config = dict(
    dataset='photos with spoken descriptions (Open Images, Localized Narratives)',
    horizontal_flip=True,
    conditioning='none',
    norm='groupnorm',
    weight_standardization=False,
    scale_shift_norm=False,
    attention=True,
    beta1=0.9,
    shampoo_beta=0.999,
    eps=1e-08,
    adamw_lr_other_params=0.0012,
    batch_size=192,
    final_lr_fraction=0.1,
    weight_decay=0.1,
    adamw_weight_decay_other_params=0.05,
)
Rows from block 8, named by matrix and row number. Each number is 50 + 10 x the weight over the matrix's rms, rounded and kept within 0 to 99. All counts start at 0.
# convs0: first 3x3 conv (model.decb.0.0.convs.0.weight, 128x256x3x3), inputs 144-151, a 3x3 kernel for each
convs0.19:44 52 50 66 39 51 41 43 48 41 38 63 54 38 35 46 60 53 47 45 54 40 36 73 74 30 42 59 53 36 42 54 40 41 42 79 38 54 47 32 40 55 68 73 50 53 86 46 44 99 48 42 72 54 53 42 51 63 42 50 58 57 17 30 62 47 43 86 26 51 52 40
convs0.20:43 36 48 54 46 45 47 56 41 49 56 55 37 39 61 48 30 52 59 49 57 56 45 50 50 44 43 60 54 50 58 60 51 52 38 62 45 61 39 62 41 48 45 47 38 52 31 53 43 41 41 51 67 42 42 53 52 52 39 42 61 63 57 52 45 43 54 54 64 48 66 51
convs0.21:43 62 41 44 38 64 41 52 43 29 47 61 55 52 62 55 35 69 48 58 47 36 52 60 67 28 50 34 59 62 63 42 63 80 35 43 39 37 38 51 50 62 62 53 59 41 71 46 47 62 46 49 36 52 44 48 44 52 58 50 57 59 48 48 51 53 49 56 46 52 45 54
convs0.22:54 50 47 40 51 51 37 47 61 53 35 50 50 60 41 60 56 45 66 53 37 41 40 41 49 51 52 49 67 58 54 45 52 44 24 69 51 36 44 39 41 26 53 41 53 51 30 42 57 54 54 53 48 51 47 33 52 61 27 59 41 55 67 56 26 61 46 58 51 42 50 48
convs0.23:46 53 64 54 56 49 39 39 55 45 47 35 40 52 39 52 34 63 37 48 49 58 34 50 55 50 46 50 50 44 30 63 53 56 66 57 56 30 44 66 38 34 35 45 35 37 54 35 47 37 40 48 47 65 41 38 54 41 63 49 58 62 47 47 56 40 31 51 62 41 44 66
convs0.24:56 51 46 39 34 57 55 76 52 42 33 36 14 50 85 55 56 47 57 41 37 14 59 86 52 74 57 41 26 55 45 39 73 61 55 48 42 49 45 89 67 64 25 38 42 50 46 57 40 43 57 81 63 33 59 50 45 47 61 61 41 48 41 45 56 54 47 36 65 48 71 48
convs0.25:36 36 36 58 31 54 52 74 58 59 44 48 63 55 34 14 30 74 40 39 39 41 25 53 55 58 65 27 40 46 46 51 40 52 37 62 66 45 41 23 65 72 66 48 58 56 41 36 50 00 08 34 81 97 47 32 55 59 15 23 51 53 73 28 50 55 29 34 20 74 64 72
convs0.26:67 60 74 47 46 38 48 43 53 66 35 46 55 63 62 45 42 61 54 44 36 48 58 52 53 42 57 44 46 44 38 42 83 55 36 51 55 37 63 53 60 40 34 45 52 60 85 33 44 58 46 62 42 66 41 42 53 80 42 38 64 65 21 45 75 53 17 54 54 56 50 59
convs0.27:63 59 52 49 47 61 50 56 45 39 50 54 42 42 69 55 43 52 51 63 42 64 52 51 37 53 59 49 30 42 46 60 65 50 51 62 44 46 55 63 42 34 40 58 41 40 37 61 60 39 40 51 51 55 37 32 42 35 40 80 22 74 66 54 54 51 60 59 28 40 59 55
convs0.28:54 49 47 56 64 52 43 41 63 49 50 63 50 26 53 50 45 55 24 53 55 31 55 53 52 50 62 41 44 45 45 67 37 62 55 55 47 38 55 32 46 51 52 58 49 46 27 53 56 47 55 46 52 60 59 50 41 74 71 31 60 63 48 41 50 55 45 44 59 56 60 65
convs0.29:44 49 53 55 41 46 57 65 35 43 49 35 52 34 57 40 51 57 54 43 55 55 52 48 34 59 52 41 47 50 32 55 73 50 46 55 52 56 54 56 39 63 51 59 54 65 25 50 57 50 50 53 72 44 38 42 54 32 56 52 37 76 56 48 45 68 53 45 29 53 75 42
convs0.30:52 50 51 41 68 58 63 33 43 58 50 50 69 65 43 57 43 51 64 50 37 49 68 47 50 53 53 66 39 48 57 44 56 69 32 61 32 53 48 43 62 30 65 42 36 49 53 40 45 50 48 63 61 32 56 53 65 45 54 56 53 41 57 55 60 58 46 54 49 44 58 43
convs0.31:58 54 53 63 37 71 49 56 51 41 59 49 55 42 56 35 38 57 53 46 45 59 54 54 45 60 59 41 56 56 47 63 51 43 53 52 50 55 52 66 53 19 44 55 53 46 16 39 48 40 61 40 57 56 55 55 20 50 74 32 38 68 52 59 27 56 61 50 51 39 67 52
convs0.32:36 50 70 59 43 53 42 73 42 63 61 53 59 53 47 42 44 50 44 46 56 50 40 42 59 53 53 46 60 55 49 67 45 51 43 50 49 61 61 45 52 68 54 68 56 57 32 41 50 50 58 69 75 80 56 55 47 50 27 61 65 78 54 35 46 65 60 47 45 62 47 44
convs0.33:50 45 52 55 35 30 48 58 59 57 43 57 56 36 66 58 41 49 55 58 46 43 28 64 45 41 49 55 60 51 42 38 28 39 09 34 56 28 48 43 20 53 34 76 56 49 57 69 54 49 56 56 50 51 50 44 50 52 59 52 50 47 61 41 32 51 46 53 48 47 72 40
convs0.34:49 49 49 50 56 38 59 43 67 57 47 56 52 42 38 36 49 63 53 51 54 61 51 40 52 52 49 39 42 37 51 64 49 51 56 59 41 40 65 31 33 20 37 43 48 57 98 53 71 39 78 53 33 77 43 66 53 39 55 30 44 77 64 46 68 42 34 54 49 52 51 57
convs0.35:48 46 60 59 54 29 53 54 33 50 61 57 48 49 45 51 40 46 47 53 52 63 42 40 55 45 49 53 29 47 33 33 58 53 49 51 45 48 33 17 68 69 66 23 27 53 36 58 59 37 51 46 46 32 58 57 53 56 40 47 56 52 55 42 31 54 58 33 71 54 73 32
convs0.36:53 51 64 47 48 44 51 48 60 61 55 45 47 40 58 48 34 46 53 37 47 52 41 50 54 42 40 60 48 59 62 26 42 41 55 40 68 61 56 60 40 55 45 37 41 48 42 45 48 71 36 61 58 63 38 57 53 63 69 45 45 55 44 55 52 45 44 54 42 65 60 49
convs0.37:42 52 50 32 62 37 42 38 45 58 52 38 45 52 68 55 35 62 28 73 32 39 79 47 57 55 49 56 73 42 32 31 64 59 25 39 59 60 51 51 75 55 63 50 60 51 53 54 45 39 56 49 56 47 43 59 41 41 51 40 42 41 57 41 44 46 48 38 39 46 55 42
convs0.38:47 63 46 53 66 46 41 44 58 44 53 41 47 40 37 49 31 56 45 55 38 42 56 49 57 64 44 55 59 49 43 35 72 72 54 57 50 37 39 58 65 48 46 39 57 40 60 40 44 31 32 40 37 56 56 45 65 45 53 60 46 68 53 58 47 47 52 54 54 35 54 58
convs0.39:39 58 51 28 82 49 49 52 62 60 40 55 53 15 40 49 49 36 49 57 55 37 34 41 60 56 58 50 53 47 44 42 57 53 53 52 52 42 55 33 58 40 57 40 54 49 13 45 65 40 65 58 17 65 49 54 54 44 35 78 49 67 71 49 48 50 56 07 47 49 54 40
convs0.40:56 45 55 43 51 58 46 65 46 51 55 39 36 48 74 70 47 38 48 44 36 44 49 46 36 66 47 66 35 50 37 50 71 44 48 70 62 53 42 43 50 61 42 56 66 54 30 46 42 25 50 62 47 01 61 65 55 22 56 49 22 65 64 57 28 41 62 47 56 53 48 49
convs0.41:50 44 49 43 53 45 43 66 73 38 47 61 38 70 42 54 46 32 46 48 46 36 60 38 47 57 52 45 77 49 46 33 44 56 50 40 31 46 52 34 60 57 52 52 49 44 51 36 65 55 42 45 49 46 56 45 37 66 54 48 33 68 60 43 41 47 60 43 46 48 41 57
convs0.42:17 49 49 68 55 44 60 47 49 70 61 37 60 82 51 51 47 38 56 75 41 54 72 41 27 65 57 67 35 29 49 78 61 30 58 51 45 44 51 61 51 49 58 50 51 52 47 34 46 59 43 48 44 42 51 63 33 33 51 70 55 50 47 46 57 38 28 51 58 38 67 46
convs0.43:56 52 35 56 66 55 52 47 52 66 43 41 46 65 53 56 58 52 61 54 38 41 53 63 45 47 51 53 58 42 64 45 44 56 48 60 47 30 38 43 75 69 58 44 51 35 48 27 46 40 40 39 40 64 47 27 56 62 49 69 60 65 46 38 52 34 40 63 68 33 63 59
convs0.44:67 48 48 63 54 52 58 37 40 55 51 58 63 59 48 44 24 41 46 28 48 37 61 56 53 42 54 40 58 43 57 20 71 59 55 52 54 58 70 44 41 41 61 73 40 53 73 72 62 90 59 50 90 73 49 20 76 52 52 64 43 47 46 46 36 52 50 57 51 43 74 54
convs0.45:39 42 64 72 57 47 49 50 39 37 46 43 56 71 22 40 63 50 41 51 43 45 38 49 48 67 55 56 64 61 23 22 52 48 45 49 29 51 46 48 45 36 47 52 49 64 71 61 40 34 47 36 43 26 37 59 48 64 61 58 45 44 35 44 70 42 48 44 45 58 43 46
convs0.46:31 48 54 53 58 48 59 49 44 55 36 70 49 51 49 54 43 33 40 52 57 46 69 46 65 21 44 41 48 65 44 50 86 47 46 33 22 56 66 54 48 63 35 43 62 43 34 45 35 47 35 47 32 58 55 52 37 58 53 45 41 46 52 42 51 62 44 57 48 64 54 26
convs0.47:58 50 45 51 66 37 46 49 46 70 39 48 61 45 53 39 48 38 43 38 56 36 53 53 47 66 46 57 47 42 31 72 65 55 46 43 39 44 43 30 14 79 56 41 55 68 76 53 59 54 36 15 28 51 37 70 56 28 74 54 63 47 52 57 68 55 41 48 46 42 53 64
convs0.48:45 55 45 55 56 53 51 51 48 54 55 48 53 50 53 44 61 55 44 38 62 55 74 54 50 70 44 45 56 43 62 73 42 59 42 61 58 40 46 11 47 58 49 56 49 37 49 38 56 59 49 38 40 62 54 31 57 64 41 53 36 57 37 47 46 51 51 60 55 42 45 48
convs0.49:60 52 49 15 60 49 48 42 46 53 57 52 50 43 60 55 27 42 61 58 40 33 42 65 39 50 53 34 34 61 65 40 47 37 59 45 46 34 51 82 75 26 31 47 52 54 69 30 55 00 58 56 01 39 49 47 48 25 54 39 45 33 50 65 37 52 22 58 64 39 48 43
convs0.50:60 44 45 48 49 34 49 50 51 52 64 56 52 52 43 46 35 48 59 60 48 47 49 54 41 70 50 53 63 62 45 56 69 62 41 51 50 52 49 72 75 57 50 47 45 46 58 61 47 51 60 40 48 55 57 73 51 46 55 48 58 34 36 48 42 46 50 43 60 45 54 47
convs0.51:46 50 46 36 46 52 48 48 52 35 61 50 65 28 33 55 68 57 28 60 46 53 57 39 50 49 53 28 42 31 36 99 54 38 53 42 47 54 51 45 14 44 40 54 33 57 47 55 65 38 53 49 32 43 48 42 50 47 51 36 63 42 44 42 53 45 36 49 51 42 50 57
convs0.52:63 54 50 23 64 42 60 30 61 57 70 43 44 44 71 58 51 64 46 64 18 50 47 43 31 67 86 52 64 29 62 65 57 53 41 63 55 36 70 58 65 32 53 49 48 40 68 28 44 44 60 45 43 54 48 63 28 25 61 46 41 51 54 72 50 29 36 50 50 42 50 52
convs0.53:49 53 43 54 38 28 50 39 59 41 53 50 59 49 41 54 64 48 44 37 59 59 41 52 57 58 58 51 48 58 60 59 44 63 61 38 59 54 61 71 45 85 46 43 29 37 76 43 55 64 33 51 44 71 58 66 56 54 43 18 48 38 42 43 56 43 35 62 43 68 53 46
convs0.54:48 42 45 30 50 42 30 38 42 55 60 61 51 58 45 64 44 62 47 42 38 44 50 49 52 35 33 44 51 61 57 50 45 49 45 42 41 46 51 87 65 68 48 34 35 26 54 37 38 33 39 46 19 54 56 51 53 48 62 44 45 53 59 49 42 33 50 51 59 39 40 41
convs0.55:44 34 54 36 48 81 47 59 48 58 53 54 45 48 67 58 66 29 46 42 57 55 48 60 42 62 41 55 50 54 51 40 68 36 69 44 41 57 51 78 52 55 37 60 60 56 30 54 48 54 60 64 56 54 50 52 53 47 35 64 54 54 64 53 52 40 40 28 57 63 64 49
convs0.56:63 54 37 51 46 61 45 44 42 37 66 54 30 33 59 39 53 47 54 44 39 47 46 48 44 49 67 38 54 46 64 63 42 51 53 49 45 49 53 62 46 71 37 50 50 50 58 37 48 48 44 47 40 45 41 65 45 71 37 28 62 38 28 59 59 52 57 48 49 47 41 50
convs0.57:55 59 57 16 39 58 72 53 37 45 57 45 54 48 52 62 45 38 52 44 52 43 47 61 43 44 35 45 65 40 45 48 51 45 46 55 47 37 37 68 32 45 40 65 61 40 57 71 48 51 42 67 40 28 40 71 59 44 69 55 27 44 49 60 65 56 42 44 43 42 56 50
convs0.58:45 51 49 70 41 51 50 38 53 57 59 46 40 41 39 54 41 32 51 49 50 50 55 45 48 34 50 49 66 36 61 57 52 42 30 42 51 66 44 41 35 56 48 46 54 62 37 41 48 62 46 33 41 50 51 46 53 50 32 49 52 40 43 50 50 56 56 58 52 37 41 59
convs0.59:62 60 47 52 57 53 31 47 51 35 47 65 59 34 48 67 45 50 44 45 36 48 46 50 56 55 60 58 34 48 78 34 46 37 66 55 43 43 52 29 61 54 42 38 42 41 75 54 18 45 50 45 31 47 70 42 56 57 50 59 24 53 57 45 62 54 50 67 55 47 35 59
convs0.60:37 51 52 70 67 52 40 55 55 62 66 56 68 35 52 36 56 56 42 54 42 67 30 32 55 60 39 50 52 39 46 34 40 48 59 35 56 63 45 57 55 56 58 54 60 38 65 57 54 27 51 31 37 52 50 55 60 38 84 43 66 32 58 50 42 54 58 49 57 46 55 50
convs0.61:57 44 40 70 54 38 37 52 55 55 53 47 58 42 26 50 33 54 64 38 59 75 35 30 25 63 60 64 44 61 72 64 28 40 59 45 39 48 50 79 64 53 45 48 54 31 24 40 40 26 39 48 43 60 71 46 45 53 41 53 60 42 40 79 37 52 71 32 52 11 71 65
convs0.62:53 47 41 35 47 37 35 39 32 37 54 48 51 59 50 50 64 37 49 50 45 52 62 43 35 48 36 42 55 32 48 52 28 32 49 44 44 58 71 62 45 76 57 46 59 53 36 55 71 16 49 52 34 67 52 43 57 37 44 35 43 55 30 45 40 47 39 36 51 29 27 33
convs0.63:58 47 39 61 41 51 42 35 69 56 47 45 45 66 48 35 59 39 49 62 44 52 57 47 38 50 54 43 67 60 36 64 55 33 64 39 59 42 33 47 54 53 42 46 39 56 21 36 40 31 46 43 36 42 31 57 47 66 37 50 59 48 40 66 53 46 56 48 39 45 34 59
convs0.64:52 54 45 39 49 71 47 50 50 55 50 38 47 44 48 56 57 55 57 49 37 66 60 51 47 60 57 46 57 41 70 66 51 43 72 59 60 40 37 41 56 66 35 42 51 70 48 43 56 63 54 42 59 40 46 50 39 60 41 55 42 40 71 46 51 42 68 60 48 53 46 60
convs0.65:60 50 61 53 51 45 49 52 37 47 63 40 60 42 46 53 49 59 54 48 58 56 52 62 40 56 52 48 37 54 65 61 49 52 55 67 35 63 56 51 22 50 42 52 43 51 48 55 41 50 63 67 69 60 40 58 74 59 72 19 35 83 49 55 48 60 54 28 60 43 65 50
convs0.66:53 52 53 65 39 53 56 69 41 50 43 66 53 70 25 46 35 47 50 51 48 55 48 33 54 59 64 34 66 54 53 47 55 54 54 52 43 57 42 61 46 43 38 46 37 49 51 74 57 48 46 66 31 35 39 66 33 69 41 50 55 57 52 59 42 58 55 44 45 56 38 58
convs0.67:62 55 51 61 48 43 52 44 67 61 48 39 25 41 48 50 51 63 52 42 55 39 33 64 48 60 66 54 39 63 45 36 65 56 42 56 55 48 45 33 57 74 61 72 67 46 48 46 62 40 28 55 61 47 48 79 45 45 50 33 60 50 57 49 54 57 41 64 46 58 56 67
convs0.68:47 56 51 51 55 53 44 57 42 61 47 49 39 27 61 33 44 34 47 47 49 52 40 53 54 52 54 40 39 65 58 48 51 50 40 72 51 60 50 38 50 23 50 53 39 57 25 34 46 64 54 61 66 48 49 49 52 49 57 56 55 12 56 48 49 54 60 42 40 66 41 57
convs0.69:57 24 40 45 60 44 47 42 44 41 32 69 33 50 43 32 71 68 46 00 67 49 48 35 50 86 33 50 18 48 67 50 23 31 61 46 52 32 60 29 41 60 45 66 62 48 36 49 40 42 30 60 38 51 37 42 47 49 42 53 60 14 50 45 53 34 36 35 28 69 34 67
convs0.70:46 54 46 56 68 40 43 54 58 52 37 40 63 32 51 45 40 53 45 40 55 36 58 45 55 44 58 36 57 42 43 45 39 57 29 55 53 52 60 34 62 79 62 61 53 58 32 49 48 43 45 50 45 60 62 56 37 49 68 51 48 61 67 43 54 53 50 59 46 42 50 58
convs0.71:46 48 41 39 57 49 57 53 65 35 51 44 48 49 43 49 39 70 51 44 51 47 38 66 68 44 53 60 38 39 46 27 53 55 80 57 52 50 50 68 42 47 53 49 44 53 31 48 39 46 36 55 59 55 55 34 61 47 61 36 60 38 42 41 49 59 32 51 62 62 50 53
convs0.72:55 72 40 44 21 52 40 45 56 43 37 40 44 34 68 43 51 53 33 41 64 50 65 56 53 28 57 47 52 47 50 90 69 43 36 38 50 57 56 33 36 45 49 30 67 56 05 60 56 20 66 53 43 69 52 39 47 38 46 56 50 58 48 43 45 65 36 45 58 50 65 41
convs0.73:35 43 47 30 56 47 48 50 37 31 39 54 70 47 48 52 46 57 52 41 45 58 63 42 48 24 52 56 37 76 63 64 32 41 42 43 57 32 50 50 61 50 42 59 51 47 46 43 50 36 48 59 34 54 47 41 47 49 55 62 49 43 57 44 40 47 46 43 56 39 50 33
convs0.74:63 54 47 44 58 47 37 50 71 58 07 58 32 53 55 42 63 54 54 49 41 43 48 51 40 43 69 52 55 54 38 34 57 62 43 62 35 48 63 44 41 50 53 61 60 49 61 29 48 43 31 61 36 48 48 23 53 79 72 46 62 65 62 53 78 40 43 42 59 62 33 41
convs0.75:56 61 39 37 67 52 24 48 55 44 50 49 45 44 56 47 65 30 41 48 50 64 49 51 46 66 62 59 43 53 34 71 47 42 58 47 60 48 59 33 45 53 38 41 23 57 64 44 59 51 47 60 41 66 51 57 45 38 41 63 56 58 63 61 50 46 49 41 60 46 51 50
convs0.76:41 47 50 42 49 59 33 54 49 49 58 62 50 62 62 66 34 49 48 42 49 49 61 56 49 45 41 50 34 34 44 35 68 48 52 60 56 57 53 65 56 54 37 30 46 31 46 36 50 34 57 71 65 47 51 49 59 48 45 51 23 35 85 54 43 55 54 45 50 57 43 29
convs0.77:55 60 55 52 44 43 40 52 46 35 53 55 54 55 46 61 54 47 54 60 35 54 48 55 60 51 36 58 57 62 53 50 49 56 43 38 50 57 51 50 34 45 44 59 40 51 62 54 50 60 46 58 23 43 47 58 52 54 46 57 40 47 39 37 65 54 64 48 52 65 30 37
convs0.78:61 42 53 39 75 53 61 46 25 48 56 53 40 76 66 36 50 70 49 29 69 61 66 47 49 58 52 58 21 71 52 65 59 37 72 54 55 53 46 62 39 45 38 45 48 61 33 17 24 32 55 34 43 36 63 52 49 39 52 66 43 45 48 42 40 53 34 40 53 54 63 54
convs0.79:40 31 47 39 62 42 47 36 51 59 42 54 52 82 52 47 62 66 45 51 59 47 65 35 65 38 42 50 55 39 60 40 41 45 52 45 58 35 35 47 86 54 38 46 41 52 34 32 41 51 48 61 60 74 49 51 47 61 34 71 55 58 59 44 50 32 50 75 58 59 37 49
convs0.80:54 50 46 52 56 64 48 52 54 48 59 47 65 56 54 39 50 51 43 54 49 52 36 56 58 58 39 39 50 57 52 47 44 53 63 41 65 52 48 84 56 29 42 51 56 48 47 45 46 61 54 47 46 55 44 47 58 54 46 37 49 67 47 47 34 56 38 65 48 51 43 54
convs0.81:50 55 53 48 52 54 51 54 61 46 59 50 47 38 41 29 50 47 47 41 41 52 64 44 42 59 54 50 50 59 47 51 35 47 54 40 51 55 50 38 39 49 48 48 42 54 53 48 51 59 52 54 50 58 54 55 48 40 63 47 69 77 40 44 37 70 48 49 52 55 56 36
convs0.82:57 47 47 59 45 47 57 49 51 57 63 40 47 48 52 55 41 55 60 56 47 52 51 41 25 50 61 50 42 56 48 61 45 51 35 55 53 41 46 50 49 53 37 48 52 60 32 50 50 40 25 39 59 56 41 43 43 43 57 70 55 68 40 54 50 32 52 56 56 41 67 44
convs0.83:65 48 46 57 71 78 03 39 30 43 42 40 46 74 56 55 31 43 37 58 44 52 81 35 48 49 49 33 56 41 49 79 69 49 35 36 46 61 39 43 19 65 45 80 75 40 61 30 50 94 15 74 37 92 48 53 47 37 74 34 50 59 38 49 58 44 36 61 44 32 34 64
convs0.84:63 51 42 50 54 35 54 46 56 50 40 47 47 54 40 55 46 42 49 46 60 58 42 29 43 53 44 59 40 44 36 51 53 31 31 70 50 49 65 38 67 48 45 44 53 43 30 51 35 54 50 50 41 38 47 40 47 48 42 08 46 83 34 44 39 61 48 50 43 38 56 60
convs0.85:40 42 53 61 47 38 45 48 39 46 51 52 69 49 33 36 49 45 25 77 51 51 55 34 69 23 47 38 56 58 27 34 38 64 37 38 66 52 72 46 59 63 58 55 46 57 55 53 48 48 44 53 51 53 37 37 47 39 41 46 40 34 37 40 48 52 58 33 42 31 65 22
convs0.86:46 63 45 72 29 40 34 63 53 59 49 51 32 47 53 54 52 42 51 51 56 49 21 55 45 54 36 38 41 67 68 65 05 52 37 46 48 38 47 37 70 35 64 49 48 47 72 55 41 43 54 54 56 57 44 57 44 41 13 75 44 57 46 37 35 49 35 73 67 49 41 47
convs0.87:56 49 41 37 56 63 47 48 53 60 40 49 27 64 66 56 43 47 44 45 53 53 51 44 48 49 62 49 42 40 60 46 58 57 48 51 57 42 47 54 59 57 52 53 45 48 61 36 35 50 64 68 57 46 32 53 49 51 62 48 41 63 48 53 52 51 50 47 55 42 47 50
convs0.88:41 54 53 51 75 48 53 51 38 43 54 53 49 38 49 44 51 55 48 48 55 57 60 50 53 61 44 50 69 56 59 16 51 47 46 51 48 43 54 37 19 42 46 48 62 47 53 54 44 76 38 42 45 38 46 55 56 33 57 44 48 34 53 52 45 37 62 66 34 50 51 60
convs0.89:53 53 42 73 56 55 41 48 57 39 50 65 35 56 48 58 68 46 44 54 46 51 37 36 41 53 60 51 35 28 35 20 46 38 49 49 58 62 65 54 49 28 66 53 60 50 28 56 36 59 60 65 74 41 49 63 41 51 57 37 48 42 34 54 54 64 51 44 42 58 62 46
convs0.90:61 43 53 43 53 60 49 51 65 44 42 41 33 49 68 59 61 46 58 48 35 35 50 77 58 55 42 45 51 60 53 51 54 46 51 45 35 49 57 44 49 47 49 48 59 46 35 38 59 43 59 55 61 36 49 51 57 45 48 52 37 50 52 52 47 52 56 41 50 45 55 69
convs0.91:49 38 55 75 43 50 49 41 41 54 46 33 57 41 45 42 63 47 32 47 68 60 49 52 54 52 42 41 39 61 51 63 54 50 61 32 42 45 39 29 28 58 64 59 64 47 47 59 50 40 64 48 43 34 49 70 62 28 63 58 60 38 40 49 49 54 65 49 38 61 68 30
convs0.92:35 58 52 63 25 56 48 49 54 62 34 55 22 57 61 43 52 35 42 48 48 55 35 59 58 52 33 50 51 59 48 37 49 46 39 39 41 50 44 44 37 85 26 40 34 47 61 60 64 14 54 45 29 44 48 28 48 06 52 61 40 86 57 45 51 42 57 41 67 54 40 39
convs0.93:24 48 42 37 46 53 51 42 30 31 32 69 33 63 75 53 71 82 38 43 79 36 33 63 52 75 30 44 48 60 46 33 58 28 47 45 42 45 51 49 48 47 56 60 54 38 44 59 52 49 44 56 56 57 45 48 44 34 46 66 50 43 41 51 41 38 38 50 34 52 33 54
convs0.94:47 66 64 55 45 49 56 52 42 49 43 48 67 43 54 55 61 55 41 58 51 42 62 53 58 38 43 59 68 67 47 41 45 29 43 43 48 50 43 31 47 53 24 46 50 66 35 40 68 27 46 37 63 66 36 55 42 50 50 46 79 35 46 51 50 50 65 49 50 59 36 56
convs0.95:50 63 70 50 46 57 53 47 61 38 57 50 32 57 47 48 73 53 40 64 47 44 53 61 60 47 54 38 60 46 46 62 43 60 43 55 60 49 36 45 43 49 56 53 66 25 62 56 66 50 54 64 52 44 47 47 58 38 41 67 45 49 21 56 59 50 54 49 50 66 60 60
convs0.96:60 46 52 40 37 45 56 72 48 36 40 68 48 65 47 60 35 49 53 57 54 56 53 63 40 53 54 62 40 42 44 59 47 50 59 64 44 71 70 49 61 32 49 52 54 26 20 22 50 46 48 80 68 48 70 62 58 31 26 31 49 31 48 42 37 40 59 68 64 48 47 55
convs0.97:51 54 46 53 65 43 55 54 41 48 48 66 61 56 40 52 54 40 64 47 50 44 58 50 51 40 45 42 43 46 57 53 42 50 53 43 47 53 65 51 55 47 58 46 51 59 35 58 60 01 82 74 16 65 42 57 77 52 50 45 37 54 45 57 41 60 45 72 46 45 45 43
convs0.98:37 50 56 56 69 62 48 58 34 55 47 61 65 43 49 44 59 57 51 50 49 55 50 48 53 45 55 52 37 63 56 31 56 48 49 40 62 66 64 37 56 67 38 48 59 52 34 49 48 52 50 56 54 44 47 57 33 47 53 50 57 48 64 63 50 52 48 66 53 40 44 53
convs0.99:50 60 48 54 51 57 49 61 45 44 51 47 55 47 44 58 58 43 46 54 56 58 51 36 49 57 49 43 47 42 61 45 54 45 61 57 27 43 26 60 54 32 56 51 47 61 37 42 50 62 75 43 61 38 47 48 67 61 73 63 52 67 37 58 58 55 49 60 63 42 63 44
convs0.100:49 57 53 63 47 47 49 40 51 63 59 53 53 35 43 36 49 58 52 72 50 52 48 55 47 45 53 50 58 33 65 34 54 54 37 48 52 50 53 42 34 42 42 44 49 57 95 40 46 49 62 67 08 66 63 51 39 53 67 63 57 58 47 33 46 46 48 56 57 63 58 36
convs0.101:52 57 59 53 70 47 68 33 21 48 51 38 49 79 38 61 44 50 49 54 51 54 72 58 49 50 50 42 52 61 54 65 52 43 50 44 70 54 53 81 90 14 53 54 39 40 35 57 68 45 50 42 41 72 34 23 66 50 52 49 45 50 77 42 47 58 65 54 56 56 54 50
convs0.102:52 48 75 46 62 37 37 63 32 36 55 68 46 49 35 61 38 47 38 34 56 36 38 44 68 27 54 49 30 42 47 36 48 37 49 63 48 62 47 51 42 31 54 48 62 45 45 50 48 42 60 59 46 48 57 32 55 43 49 50 35 52 63 43 35 63 62 42 42 35 56 44
convs0.103:48 45 64 57 56 48 40 58 57 40 35 56 27 56 60 42 60 61 47 45 45 50 44 49 44 65 49 47 48 48 53 41 48 40 62 40 41 53 53 39 64 67 53 53 42 43 02 60 53 65 49 62 71 47 60 57 57 63 41 42 50 37 29 67 44 52 45 48 57 65 46 56
convs0.104:54 53 54 40 53 57 48 50 40 47 51 56 47 54 54 49 52 46 56 62 48 47 39 49 47 44 52 45 38 56 50 64 50 53 57 39 43 62 46 55 41 66 35 52 55 52 42 62 50 61 47 58 60 48 52 68 52 42 64 42 38 56 57 52 54 54 52 47 48 44 60 53
convs0.105:41 54 48 42 12 81 51 53 33 50 64 66 43 45 65 49 64 46 39 51 47 53 48 46 64 27 55 41 35 66 40 37 34 39 63 38 46 60 35 59 47 61 53 47 50 53 47 56 41 45 60 59 40 35 40 55 55 71 45 55 47 57 46 29 39 46 58 31 54 60 54 54
convs0.106:45 35 56 53 58 52 52 62 39 64 57 55 41 58 77 45 54 72 65 38 43 45 42 68 34 73 68 46 53 75 47 59 43 41 47 45 40 42 61 67 55 50 46 58 50 82 42 54 45 51 90 50 56 42 48 47 60 56 64 36 58 55 18 53 28 46 36 70 67 44 59 37
convs0.107:42 54 57 51 47 58 48 44 57 51 44 51 42 55 64 46 47 47 45 46 54 45 45 59 56 54 47 53 59 50 53 31 57 45 52 55 52 43 49 36 44 72 43 57 42 63 46 37 63 51 66 37 82 55 61 45 49 57 55 54 52 74 50 42 61 64 48 49 60 52 57 41
convs0.108:27 53 54 55 53 52 50 56 52 62 61 52 52 43 55 41 61 51 54 46 45 49 50 49 44 49 45 44 49 54 54 55 46 48 51 41 20 49 66 81 45 65 60 46 34 59 37 52 52 48 61 58 61 51 41 65 50 59 53 38 52 67 51 47 58 48 53 59 50 53 54 56
convs0.109:59 58 42 46 49 45 37 66 41 33 67 46 63 43 61 52 63 67 42 55 51 49 61 61 50 42 46 47 35 41 53 47 61 50 58 55 51 63 59 43 58 51 52 50 51 48 82 46 64 70 44 56 37 54 59 50 40 38 68 48 62 56 55 49 55 42 57 61 71 58 31 40
convs0.110:46 54 66 46 45 39 62 62 49 56 41 64 49 49 47 45 52 47 59 57 40 54 25 61 54 54 52 41 44 49 48 45 48 65 36 59 52 50 72 55 38 45 64 59 47 53 41 40 50 54 52 47 55 46 59 41 58 33 08 44 66 26 44 49 36 54 46 65 35 40 64 59
convs0.111:46 32 62 54 51 49 54 53 50 55 48 45 47 50 55 33 48 42 51 57 43 67 44 43 31 60 59 32 64 68 62 38 34 46 50 34 58 40 41 41 52 93 62 52 49 56 53 49 63 56 57 45 51 65 65 45 59 29 52 67 58 74 43 61 55 43 58 59 61 54 43 49